config = dict(
    encoder_arch='convnext_v2',
    model="model that answers yes/no questions on an image's attributes",
    dataset='photos of arthropod specimens (BIOSCAN-5M)',
    train_examples=195000,
    image_size=64,
    crop_scale_min=0.7,
    horizontal_flip=True,
    translate=0.12,
    questions_per_image=4,
    encoder_isotropic=False,
    encoder_norm='layernorm',
    encoder_activation='swiglu',
    encoder_mlp_ratio=3,
    encoder_inner_norm=False,
    encoder_moe='top_k',
    encoder_drop_path=0.1,
    encoder_num_experts=16,
    encoder_moe_every=2,
    encoder_expert_mlp_ratio=1,
    encoder_experts_per_token=1,
    encoder_shared_expert=False,
    encoder_patch_size=[4, 4],
    encoder_conv_stem=False,
    encoder_depths=[2, 5, 5],
    encoder_widths=[64, 128, 256],
    encoder_kernel_size=7,
    fusion='cross_attention',
    fusion_encoder_width=128,
    fusion_encoder_layers=6,
    fusion_encoder_norm='layernorm',
    fusion_encoder_norm_position='pre',
    fusion_encoder_activation='squared_relu',
    fusion_encoder_mlp_ratio=4,
    fusion_encoder_head_dim=32,
    fusion_encoder_fused_qkv=True,
    fusion_encoder_bias='none',
    fusion_encoder_qk_norm=True,
    fusion_encoder_parallel_block=False,
    fusion_encoder_inner_norm=True,
    fusion_encoder_moe='top_k',
    fusion_encoder_num_experts=8,
    fusion_encoder_moe_every=2,
    fusion_encoder_expert_mlp_ratio=2,
    fusion_encoder_experts_per_token=1,
    fusion_encoder_shared_expert=False,
    fusion_encoder_positions='rope',
    fusion_encoder_cross_attention_every=1,
    residual_init='zero_last',
    optimizer='soap',
    beta2=0.99,
    learning_rate=0.003,
    beta1=0.9,
    shampoo_beta=0.95,
    eps=1e-08,
    precondition_frequency=50,
    max_precond_dim=1024,
    one_sided=True,
    adamw_lr_other_params=0.0022,
    max_steps=7500,
    batch_size=192,
    epochs=7.4,
    lr_schedule='cosine',
    final_lr_fraction=0,
    warmup_steps=150,
    weight_decay=0.05,
    adamw_weight_decay_other_params=0.05,
)
Rows from block 9 of the image encoder of a small model that answers yes/no questions on an image's attributes, named by matrix and row number. Rows with one number within an expert belong to one neuron, the router's apart. Each number is 500 + 50 x the weight over its row's rms, rounded and kept within 0 to 999. All counts start at 0. Numbers have three digits each.
Before each expert's rows are labels from the 100 images, of 14976, where the router gives the expert most weight on average: "top examples" is what is common among them. Only what is clearly more common there than usual is listed. The data: photos of arthropod specimens (BIOSCAN-5M). In brackets: how many of the 100.
# router: router (encoder.blocks.9.mlp.router.weight, 16x256, trained with AdamW), inputs 156-207
# gate: expert gate (encoder.blocks.9.mlp.gate, 16x256x256), inputs 156-207
# up: expert up (encoder.blocks.9.mlp.up, 16x256x256), inputs 156-207
# down: expert down (encoder.blocks.9.mlp.down, 16x256x256, transposed), outputs 156-207

# expert 2
top examples: order Lepidoptera (32)
router.2:525547480579592507509610613630525500501495379584499546466565531448482485488510538477555454495554511530515474477551521560571448465422478487530517542542419443
gate.0:488494478494451537552497486484548503418549471510601466455517477509402551521417487509545470532481557450497491475466520395497480506465546566478423522488506435
up.0:532461511500442482513498473588538516481554442511613503510532489528461562455373511510550529512482573455457502420492571457472413535493509555441505464500472435
down.0:579529404521479505425475558533456502500544482531514519527528525603479549520533467410566566482542485503392515484494454539501470533583506491473444516511503528
gate.1:626451526505547557566512531581532591439493504523515563583533456501513559513374513517493495538584507538549551512546500543532508507474440530493599489417485518
up.1:586509568504500575550510518585426539533467452497503526515604540479532545399366465548533544477563525463479505452570430567556503513478466497454496477399502494
down.1:462442478470385478463470565454469421465501523514566580599541584526512576572546465443514571486437584450500454485443477500516486485516458514543444486462437583
gate.2:481561443479442548610521460461454521483430536513549527459528470557510495555511507430449473578531486512408492548490449436495441463411581474580459524525543518
up.2:523508499518482525514508543495481550523412554537430489583523500548471437461576485478478581419537508503516503639448585551503449482542436569432456476461502512
down.2:454441520493556562496549494511550532570477460429496424569465503403504494496549474493484492469488548503470523602627459473522499646531474409565491529538601584
gate.3:435405526534554521444472441505446446628507553469556486379478504535544496520449501447515474516438508477544479417483501483542528540502424404502581487521564619
up.3:512610449495473496547498560492541561388512485496461511601509509540488462496570508604491525441534492536489551631491461520464471471542518591513405515466440433
down.3:369483549450547490504547423475517433628515515525458566451442545310617503546609428493501463585505593463487520611602420522517531487480475481527487459488499514
gate.4:601513486580489510415593515409449485526453584554482531470449501579542477579492518530443558447492506525537537440470475493563471529607551517544513447398569421
up.4:479444611553547539525624515397523464465470508512453504458460505480529455576508575508571564528495451554544518521478489489534517508623494499513428475435547486
down.4:489510421487404465530512496465428562568547447527501395476437508554514454461497508498449556452513487510453531497542478451513497448466506459514464458534543548
gate.5:448477526525425507510554550495496485583534442519503429573509554468523415539520554492574499460501441512550552432508524457462452576474422520519529506497366525
up.5:466555520530472546475490517612515567476432483542457495449469516479424451514519508468490563501494538482449584496467484543503516592446496608434444562445456559
down.5:549501516514512482409510440551496574548482479490472445446488513553525492530520524477499529536495439571504583467504465462545485466449530530577386530390469480
gate.6:455537445511488432473528491494448554542442570500491486462503476498494568509538459525478505501569548501508510587465518421493479457506495503582605472426571471
up.6:438516404490585487532579461448426506526488633407487442585474486429525537496561609490475457514527486477484428541477471489499514504574472472485504488430488578
down.6:497503530433624569441463480444485547486476500490395500589429414539505538516564479568546459513503459610526489461516560481502442407557507480492516439514546588
gate.7:486541462482511474586542466543476486523511574573535540447406462435418544491486546333546548529448364440593583544519521527476548520537452514440420505417547483
up.7:443550409423527492494415449455535526479479388488473472521469496511546547557449485517484467467518421566552416405387477445489558538498428499444501486470557605
down.7:511407525431542463474522513449507513477522536476478516495458578470591476525510502571564440439538480428518451458486519462468475524442510479464561518467564475

# expert 9
top examples: order Coleoptera (41)
router.9:498471456468527464524444518558555489480513492597426505461489598485546529470428526522460534451467562541508448430376527435498415303485574451555498487603468426
gate.0:492533474475465555446454497461464506465502480491533468565430509465516536506535458522559481448484558607508502415602467552525522490623534435536469422443565534
up.0:441609466543552486559534449500564542548537523480437559414494523494539537597515477563600491549505465504417456444500435515487478531456563424531344450433573578
down.0:453512490523469440521527525577392526556562636450536547515458467533549461526477478544581583478346572460545435553482445519539468478447462503545434457479435462
gate.1:550493512453458415478484396458486481470552508516448518477449529432527527490621480535535509453409499475499571591419546483537504487526497482508498475617499569
up.1:572495529438457423488470390461497487488585527519448500475472544443521534505612509557541521492398483486486563607425549457523467470550522464534495471597500593
down.1:504577459514427465445383477462486470511519542519468633552483569556550476512498477558558527472433529549492442363540477512487536455564515556526487487483482488
gate.2:549590583517479584537504581497471448510616543492508499466437443498458581567556460567519522484480477521518442516494424525441535498559460487497439461445513388
up.2:553551454467468561561445433522473442575552481462521541426546565547490550505520496545529565551485531521477395475420472487466460433443459402464534502523481582
down.2:480481542409473476546504472475662494470532494526507508424548528368531428488479469527532534477572485468535527556434468493420488526509524550553463465575457557
gate.3:553469552565494520567419548433461493513432431478532482367611469495417500500481527531446565497524542459476484426522480510515427531480502517593474520402459518
up.3:432432487473457467414553511487597549500595471491471500651480520493483553543498479513495488548457411482509618446479515463453448493503501535450485463515384486
down.3:473522579477527426557492624587539520439526513453470543525476477549617563538487515542612482493486506479478510541539507461437545440443452541556547480423468489
gate.4:545472517537575484444469524469563422545464471504486466559489589492518448529409491516547487396460458410456478502479510523418474558544377504583479499436546477
up.4:454511473531450518540473465480534607494471492445493502462585455537464467567500499557457476646540505619584513508511445474602479500502622547372568443585457547
down.4:568466526505532483566519562456525520523456489561552423473505496482514520520473505468411492371523418519525479476393518506439499564501473590569547500477471620
gate.5:494589538474545526510516574562477534439523460523547504603494463555546569518409520530483591557538521594450448469566479475504540441516504517481500502482492594
up.5:553443516592520468463563610532513529550476463520543463490518525528541542521521518395470569428528558455493573530481582517398534532493487468516554537531561432
down.5:479505488568454509524488581633537497487529478447436578530603454507555472483432415473489507518586514527392496511587476448503501480472522529536509445506564564
gate.6:533477480469491537454530539477525523379506465492422491516564546442505505509560574522467523520490529441473396575480472449474592542509390525504441479558550462
up.6:488566517491476553519497475477550461390479405378493485505582449523523541551489532483628579564472486339505426601402480501509593545491447507481491456518534547
down.6:524533493502500515472593447536421554503474575533490566529474524455515443546529481495539551562428577557582434383551514532533519463483504509448523430463415452
gate.7:438472506572544540411558606465507517485565478469405530475520573381452475510477495517474505541518518486594452566491579535518607478404498480558593499514493476
up.7:559555554464392437531487486431466598543485499579521497473479475611596588520391536508493526478490533436523567546495468463488584486520526507457426592542480535
down.7:532591505471574585491497425484526447477480498499445448471495492465478529476600511503471574496573513465464403466433511546507614503424414496518450480556548537

# expert 8
top examples: order Lepidoptera (29)
router.8:578483427509613507559516523601621487491461419563457513468509548443574430501447518522450530471548480521471520470449518509506478544477552521525500546587478565
gate.0:448590551429507413549527505514470539572455488436461406489490460580449464486474534498454409436452574490530506562449625448531523503406542502464424522552606577
up.0:609522470582563507517438524385568414467513489548574525448470573512458590548589523487542503455540504549498507459607460534579454511558485421549560516456569535
down.0:459524483531517498476511590449481507500465578475500481471400513584492465528564443575473531601402548524470572532540524493534526499513453543516503524498521520
gate.1:489443532576462434523496502505454544481433488454519496480537456415520495469415488522586585501458557430485476501527505408486487463474428480539446536638463533
up.1:599374481557559450511479468534415422575461437460477460488520540453570494465463526546539580475465461426525511455597485455540431526514441533461580576514523537
down.1:493394620427430636465589514515486498568565473451390537444484521572480540585501423431516504533510571439486481545515507539504518530579555460559538425470505464
gate.2:472508458572609446516554402552548504535647477580519488501481523512467491471584465416521425522523480490486569582455512516479431564419502609662591478531534500
up.2:463373481487605489442514530568474563531477451487542516461502533392489548439495518545474436518535397518523449539578437546586465580559430542439501476438414419
down.2:427499418484437541485514504501502506492459517546405440454439526477448429555492553469500483482432520490494563542440505430454494574487519519483676518536529532
gate.3:551456501480503518448546557505572480551500555481581510534463358510538512510514540558554521474543551497532481377421489443508521504589512547480543497525610510
up.3:499491531602529551427476506458505571516502403499387472488577615480375420445462492548462470546463564502567524514575608431464524574535545493537511609527574583
down.3:546517476471505494481542538505525481362547517542508419465463498481475532464519598481564483467551566476496440417500464558420503552543548520459476533484455389
gate.4:555505552567534508543527513455477520491567578503476449472562562404505398465531507500583469470459550440423514465498541552496609502519438494413495459447477476
up.4:639535553497519564543485572396462441454522502527496555509546496532480537471492526398567506526423465438514458471450510448485534523438469504436550491492480574
down.4:458470483537538472482512498466438499504510559479505509495570534438547493491483477546538408463518578490456477342506477453526597486498389465492555461479546481
gate.5:576453647512480488480490520454524470395505581565574559396498477525485470570503574471468478528456498485541534547474482559576488532437497441510484478511463546
up.5:528533618454533468509521494467535535472448514496533521421455528542444494462517532534543420526447457387477424489575529466416521485443486451550572413470389500
down.5:437395510546407545447524464486471484502523504633417563402467558517617567540457520550493501493517541504514507467511459475463570428488461480476508517518555510
gate.6:540531454600505577424505452507507450546510582489457477500491444518492519428542528621546618569544452499471503499543497513429565500556504503426426458544603514
up.6:436456548530615533506566444543533488609552502581512441561505522500521545562480513486523449475498506459525440514510530430507421465553411506530542506459431489
down.6:483546464465481491487536559495396495459446444494461451425483470465388483505436503426548470526528517518572397502556513515487562505497545489540426492513520543
gate.7:412455573477483462472499567499410546481487496537533542542482472525499561401456498519564500420566516464518475575435434541408482409540570485473443479490470400
up.7:477434461666473488517393494524545549507539439462461524496526483438557536553394451499546517420452494523475591474450490487488470577484435580464471447502506477
down.7:487367524480499405531467384369484574471519485548551515498471485493436552494428501515471541595566440562537545487526580540498558474491419486455589485504436522

# expert 5
top examples: order Hemiptera (38)
router.5:487582436561527525547486525481475532540516426536503425581439540526519588481596450466490456518541531489442576485557433391518408558526466525482611471470540478
gate.0:466471509404569494510475525428488526496516446508496452433497476590458478505469517569472512593496547451458563604474544491622436545432455410569504553496481424
up.0:476530442535481472443515576553515471495464566383540525495511460486527545465500512530473513537459555463559487435431498508438553498501494460501416563512488525
down.0:442581512464504538454527434512538491531515417599448514476508488504550450509468450556429507478532574504502459463527545445525648508570544566500498502559523523
gate.1:473604536563513510518555503546502515545516572448400462556457443452456562517507493461527527580556586510501580513559472591508437478583528573569472459474486463
up.1:492398491505502489552493442476487455464467442565519526529574528559504427496535550564469440357463446496460435513481491438467514554413517473480514501494506506
down.1:468499574471527504536452448520486554550534514446484516448434493473543515505470511391543510476580426507556451574545509516487470463365500520451631432546484547
gate.2:502469533517518468500572407448523515433457536499403473518519525491464525541486502531523502479395557424468471555506562454514442583465574510486500522477449605
up.2:428578567539538422556553458456462456553509452549376441534533500434501498431487495462404530576449509523446478541467483460532542531523522491507469597554549504
down.2:458507517421521571446513519556549495476399456495531500510517584508407506532484445409493552496458482471488506538499561340490512541486496500548486541560518499
gate.3:490474467563503568538497505459425512612473561456519471510558510537588582487504497402518410477563513475490457496584545436471487446482478576508566531433489582
up.3:549590545464552424478448535487520407497510494481568512478406497524454450476472344609543530553485457573503541524451541560480532467520554481437425445442532434
down.3:467397523474534504456539534533483542494536475476549506509500534479412491523457495459429503426613482468428464578501465418549540463483532462451455511467554554
gate.4:514473593410464470454468466440605462505559611531475450435496520551465508543516516485603466468512398505388446536511446562525421477434494465564464558478438492
up.4:524482402448569568470510553405483441478523468533574484527505486510441563440465526482533458553502479424505531429485476464470426438503424472435522476477502438
down.4:463519585525434413421536483499586459484580488530530481519494450474503536526504523497508576511432465512439464566429455488521545472543561412555535378484484560
gate.5:560450425506462431537522561498503514496477507463560517473560558523543465543475470545568557461525631455583645548545452476444579458446533535405564460563558436
up.5:498406522506570571464463489522496564469510507561484469563469522427489575514462548450412421432509387520388430467393614491521456554524516453602435599380442579
down.5:489461582457434396525467419516581554485529538523490485463523522437542559441493455404518571477584477515487510651551553469526546432472440468433533433551578488
gate.6:419451514502511418483406494522484486476563439524509520540552531553509511417419606464497494493505469464543510403557564552510474468500370449468476451504521471
up.6:530551487535463519568466481480553537553498520554500620472488538515428456416423540545444505511445575582550510428487474508570411504543506439490536508540642455
down.6:430493445573513420509452442551449445430532545458540565564581532537423473490514439461487541480512467523454481569544490482539506584491467486503563409519488480
gate.7:574413550506562499493517584455482619502416549399448407497424482497476511565523576450509454462553526526459457567504549522497478493462474520537531526531599507
up.7:612464491503543538533531531506483562548450560382458411524510503561448485513554556472536446484533558527547483509567461484498458463484453491421485554563621481
down.7:476511438492505402503488522536503463483485536418441520555457418591439572607493565503452479521404490499467392656536465587492549480462532382595462473480467464

# expert 7
top examples: order Lepidoptera (31)
router.7:510483421537570496493508571652570551457532428550515496508598554474564537520517559513507514449490557502520467416500502527548432543449544477473584553517578464
gate.0:469394412589558501458534486552484566452516435507545521479529498485440507415488500388503408487453455458475524434498504499560523585543433548495534534418443576
up.0:623521557435495534436553533501503461514477566511461529511487449457580509527424428520481551427540509516528468447559572588472493491487565492459517473626535567
down.0:474438477561459480507450504505552541467477574488511547562557524584600428523446592543447506414490477470485590480578451426483518477443488462458520477468491521
gate.1:541596493490529608508549405447541470543359510534521524505549375463418573483526472423510475574575507459500520452494438563434511406520523366518502457433485480
up.1:439619459636513495471459427468485466431521499473422475410554485545471443595549498482526467512478509431517522483418480530469515500400490590546523502517451449
down.1:476499540393520517488391491541475456493536517509504532489433482485456460358544445500455535457549381537532515566497470443470523496499520576483476509553525489
gate.2:448463497515479470478502499460580611511609576520433499460498567546539524460557509601475465516450415651521490478455453508510493509528466464338580533539491559
up.2:473426503473453418426448519460523564463484506467434480503511495542542496475561438512528453503477484566463442516534512548451471525474450465449552447553515467
down.2:508545434528497510464479488424451460569560478553584427467545507461472531560501466394600485418466532518636471511426533582510423429434480572451643451487522516
gate.3:537584506499525503498559533367488512438452454467584527561620418525491489497501511504450507472500531555554532579468440442540512561514535543592487452539586603
up.3:464521496441592505444435421490511489520570482529423428515506430514503531590409499454469622485460473473509470531411454431464582483518520474462461444504542450
down.3:563523401509448492519554574479531497459543427515542450457527500359473503473520471445611462469477540429567573451515548500513477428616567460467475442457537442
gate.4:494420533428498488439521482447524424402518442457486494448512493522496550497455518408527431552569517546588568555505476492498557460432476506562524480404486492
up.4:498568520546518532508503578494487574486431448524482434414463488586602537500525497476523527462494503501452478466466558459410534447565525556471508468538551498
down.4:454532466431534446512457526531521515458522540540544515491508479519457510413530421496515560467575512494436497477579492515561449480391517604446352364491466472
gate.5:489442422417447551482457458491513478554524549440551550543519408494424393505482523554396520455490532555474478483575440573470519531542480467375547521397468520
up.5:469476420471495485508510444470432489463516570417441523551494475558445441537479524530484498467552473549468495418561422540448522529467446505374540477392510457
down.5:457456534516543482428530627523487522480459487418508441472449522646540394551494478588549466537428559533545571459536401465509481502479532530525563563483565532
gate.6:455402536438508489440424578490495431483538490517420509431452458589479464428466510478493532425432525536465476589512507494491622546499476466500386527546502516
up.6:519393400499475447515476471476494500452481506565547557541562490476484503498436486522596495428474472462527492462469455426527446542475484480531539477456474445
down.6:505570589492583468445474486469483419551496471543562540569480548461470527495570498574518525496516484609531408480448558523539484461437525466502573576567441543
gate.7:483485643505511492456571383529461482428439563516538584500428514568448598460527530473509416447435507535476497446463537597543461566512487525440477487526487442
up.7:513528551509466427475564453447508515532502540531529533475410513479519424518444522519528530553561555484562525476557582520551534632567596437499468600498547555
down.7:463528489514477544549522459504482510473556540545539503506478445478604532486570548535548484501385539550594531618559393460441515496454483429491529529549534465

# expert 1
top examples: order Lepidoptera (40)
router.1:461457471499535448463458588591520496514619506495509456458591622454574530536438527514470504483493568547530562439502526512553479522423514462502463629571408485
gate.0:473452534512446442544524502465595456535582551498495497514581458413569573427500512531547488552470538580480473507432412580515528489511513578493372509518428426
up.0:527548421463529494512453453522436536446465402510514568480485457578475434563475478481476503403565441474492455532574481454446465441453492478491552561556482536
down.0:424539377425568378504459516574499450506471527527505508511451466512510451559586453458494443461498526574466483520467489472545390406414497424543386501512523486
gate.1:490487461511575406515482583632489543510520494381514424461462504530499638435450408497472448528504548513460472450373512494499453440524603440451528472517498505
up.1:526383468531593500560575492557473587600474487467447336480504536471569544526561435489433464503522637509395487424397546472514486415482547522355487439555515539
down.1:706470494550524496519539559466439550495463534462517445511558499398473598448512487578489534523430565541512445607416505576512543525532590543530539574426502495
gate.2:481524444496530542408525445562546488403471423563443546524385465464500550581522500502527527453529561460445480497409535587446582523497477577513506439471454582
up.2:477491501532497568533563468520552533489612485564484575532469514533547595571563533546521510568526570519465448500403558491405538453483432561580424423598496562
down.2:474490469547492497435534495562519556601440548379483417469416448561685501424497529492569502531390505516528464454494477482553516505497537495465514468494495474
gate.3:450551517521349461459503495493504513395520460492459474484534441520537516460555419538458506537577477539545572590446533507474520405432337541561515486496494498
up.3:504508547510670507460436483583522493491470513493478498471447565523552436448521532494526518511430525516510527552515536526581473473524604442508510462520470513
down.3:478487379522529448521491473497466488502492510548625502474523512423636464393478515428445526491476505468595508504467547460527524496458480533518469417531477528
gate.4:569523484402554510430445559491511486479524482509488500557526478439502577485455529540419458423540480459509548521416480542443494496542588515597543505443415456
up.4:473444412457570486379523525484521465446552517480544522593566540514493518563404498512554570532516546449388447525481444518409388499505483494596551522546465407
down.4:467507407525557540439489647510515545487450552561452461499483409564569541558480526519480549569416559409507542528362503482461493528505532420486501423487475559
gate.5:518572501509582447472523507456462470572543469519498486466546383527507524420554481486501492495540540522493605449528504544505522535419561420483574489542480573
up.5:534542493439485482558500567495482443529571571457437416463558521563472549554431575518561490431537471480480563468458436495487527490499456545446570559561547490
down.5:435457499507519425515574500445540574504504480522522476549530526528520487564560515508465411546521556516443492455550458430436486539530502483465470421564457488
gate.6:603537521507458562508539491579487466427462470532543476537597513361489555445403558534463501484470462515583491372532547486552483517516605476510479578577458591
up.6:352467531526499483463405472438523519550543521454547497462453487565586539523556418525510505501434483542421483558507412536427482507510530500511527473459433477
down.6:504515399411465496466482452452489489479514518465476485537500640548527537535533473350492502497578450491451567417491525373475492496423435410467465467487492468
gate.7:500459543558573535479507640550514562525543511495532568540591593501547480566521553494468537627586480506591592512454492494561556541465561456504527523506454477
up.7:474440547537536477483516621478505593539516536535517532495533570475573423506480513536471517567593455556593548508421528491548525564466596455502502583500478532
down.7:505489500545529523437504366536524547563555544440535573431425472464531524441612392590551503476341586589628453475485511617434462548555540528477540477589497443

# expert 13
top examples: order Diptera (60)
router.13:502499490522479464533464561515506528472552421518478635522396543466474595409494570515495552476571591464474445470511401484496509515468500517497562567528517583
gate.0:564533579427570549513544470449467597540466543569530526498495518598459474539558485496463504457516496524499492513402508525419510520590488503627473586508579450
up.0:518515525504495543549497474532441528558502529485489489523487481572503543464602427486465499505568486447474517565457462457457490491514440435526574595486584551
down.0:551437539491471542529467403515521558517510532467516394548390494600532534568470574470437478588544528490487584478515557525498428538509568537545421561508418528
gate.1:434432534555560541445543530470525417560465538492359487601529366549558466548540451495512432496525570507523530620521519498496436455622595470496494461536480516
up.1:511449403433569523531490377524569599505463576594496507565508464511466524508570509551490503517552443426472456515484456550494504494446554512525530485515508511
down.1:508404619445453591425540521526473510518456547522496468514566458428383496542401510560556435492355485547454508571566491560394530547421462551469528439467460483
gate.2:488533537405447520493537512511508445580491526552492432475529396678461488496465446535482496496512569520561529521498537494535494481492469469491567457508547462
up.2:504455546443565406497491538496464415554408561414659489648501419483440451514527503570503396539475493587496391608550500527469409509477552516430474461484492534
down.2:485531573508472519521549481530528515558495511580494488464543517460499541589483526493512466491529535534494627449516533565470359523564518506512480455515465471
gate.3:452429514564570465445551418328420493427433512563475501470535450545580443590451500528532446552511463493534454571537496527444496431422481520561568442489513425
up.3:580553478511591346454513537591495500368499498426503435487495481446434451559446572386519524494449465510552455555459540575529551592523510541591503510499541467
down.3:467508514555494432555543483438486438460610514481571491492542495541499388518471567384445519540504457585471434545476443537500518551497544552516480563490488566
gate.4:462502496510502460449464442500505482507458473501468524449537508530453511527557417506515526530425567460432472528506511465449496425432484523468597475433640486
up.4:450482490596476542510553426423494520544516530477460541498501509530433547432572577440513473525538465502603591518626515421523440584552488501551498577489480608
down.4:478457462594420499487465485520535560536506501513425482541562497425465502560497514507562570521372522520552591464517461438524369494420501435485467489454530486
gate.5:452449535617528447525489517564583561410430501561473562490483538405494514437543534528532526477507425446529519506594437515495520533506475551580501486512414493
up.5:431445521564647513511473556537532548459479479547480543479456560465441520464495556575523562452489458541518496488577472544489529584460545602542509524513457547
down.5:543599433543518473465558492491523473554451517508428432512433539662619538555506497527510523526588570511429468521452505447472432545446520497430536470492492504
gate.6:513510554508402495446529460493546492498522595560520588438566518494463510512522594504513550550633498566506543538529471491553555545498424573527494486457560484
up.6:481581469591606560579522640554466479481421507547461437586486552446449512515461515541451487513435503544544494544484550458521526490502494579492476572557514527
down.6:516497516479470479514496508524520534532503468474487509452519484426473511510521465594458436482409496445510467547532481514527475519484508569438472425503494491
gate.7:582546549450465509499468442591405477619468528581439500576507498579494504452486467481530500493494498468634449531429554468579492466489528473485534517488517634
up.7:430545428514443500534512431496517582531579590471437482608462458454531571513545543519502531463537514456498509535433494564472529523467471465458474422550438516
down.7:490449440430507541526454585439476585564550502492454553445538507376553470594554471447499389541518460439406510490505484497563498508430434558478476557548459477

# expert 12
top examples: order Diptera (60)
router.12:403537514493519378526525565454533522428525456567560450480458419650508479470480470549533534423485455544458461463472494587558497513420551516458521501555467506
gate.0:565531431499475622584471524553556476531525484413510564467464517482490494449532550578522598550436518530502526456526398469496491523509514483525493544501459380
up.0:482494548464539412529598468379420496453436469493548532581479362557469431520438444445460558506475468498525416519489554527492454420495540513479418451527552520
down.0:536625465491457382531492477420496519451577522529608445529531597457472429492502553472509566482527473448480456627499404472506509510463485484577507512494454605
gate.1:482523502446515489466492482528462517458520560495506494551545573543456537499490457438438428402432548565488494509440455498446418538504453459487523531488548513
up.1:471543524587480480474486541595443464574551498539426480566504425590547533493498537559442488509590450445524461528528476511539530577648559461433602507497440484
down.1:540519530446464370427463551493454496535426528504528479487455467554462468456473625536561554515599413478503502630430516577547447446483441466493458526506469495
gate.2:498427561457435436553526607469490483447470479531510519462466377529427536436422472516523468481475462537527477501449452585486525588482578540465502525502613449
up.2:524524535498529553447573528415446556469535518481541485498477406529500521425424424498522554462526490491519482432485432480459564566505576595462477495557561394
down.2:558495532421612497485462479472454464486486509545497586564547500475557495484542419492469477429373532562463488449473455411488553524425413466564497499449539547
gate.3:412478574535512524489569639446556549487456584531459515542490510546443475528600436380557457558538487558440554445477430514544483507617543505522526560509410426
up.3:381500517515508534486563574441575541488470583503505473520491477549439449518559446371581476516528503570453521475488421496540448529626549494540463572474421444
down.3:498477494554501610517419476526527458515525625503529551440543532547541474484547521498476461528383485485549449307528540516455522505512480369514528514453560491
gate.4:465492590553521452623485477433509431488561511477446447598539569475564547575420422501500490526484519492491501558484566480516501536408494532484480505486441436
up.4:468405555424474452597488509463464473469523618459512426580535551507496549550470493501478523447536529549525507534463469537421524544438472522469440470445406506
down.4:455502514465443480524517408537510489509519489475471470430609500505467543533463415571549448490471538401501519381495509464446536422593547445540555507491480485
gate.5:555482522459447463454534486471490541513549556479485540604456486549512486494537454492492379500464499627505510549519539478482513429535468498501473561478559514
up.5:542428575600563444492462376583538591446429477560575559475516510428558541424591483442511498459445408529528568384516573555548501483555575463488469447456430484
down.5:545495467480522521419578430477442477519489569454430433538490456554434482528466512504534426555513502509485456572413486521552498552440459493521522478468535484
gate.6:527533484465505439495447523483549479394544472433550508473609422411468503503462528477556582519559511505535476470519515479478479541575520530526412413520562457
up.6:489518522479530454464460527456528503438555487477551464507611478385465509534471522498587578560515512465523464493508485474508475522524493481563394456488555487
down.6:533517479552555491580547546529503498538513524442386408494534467575529485495418556420455514506453574400542505500550517572555509572399440481452535540488538539
gate.7:468475526539519463495423503481514479540563384463488543516414464532594528476459437522478473491582551460538514518531524516491398472490495494527460563525447477
up.7:436455491517524413503492448490502460480506455464482545502466573576561528555521413515490444561503549486558473558486454498498517502481447462482576549513466560
down.7:598504505522477550414481477498543521504521511468409533568517517562565490555552505531480517500466507491500486475468577434521547539496447490543391447521492581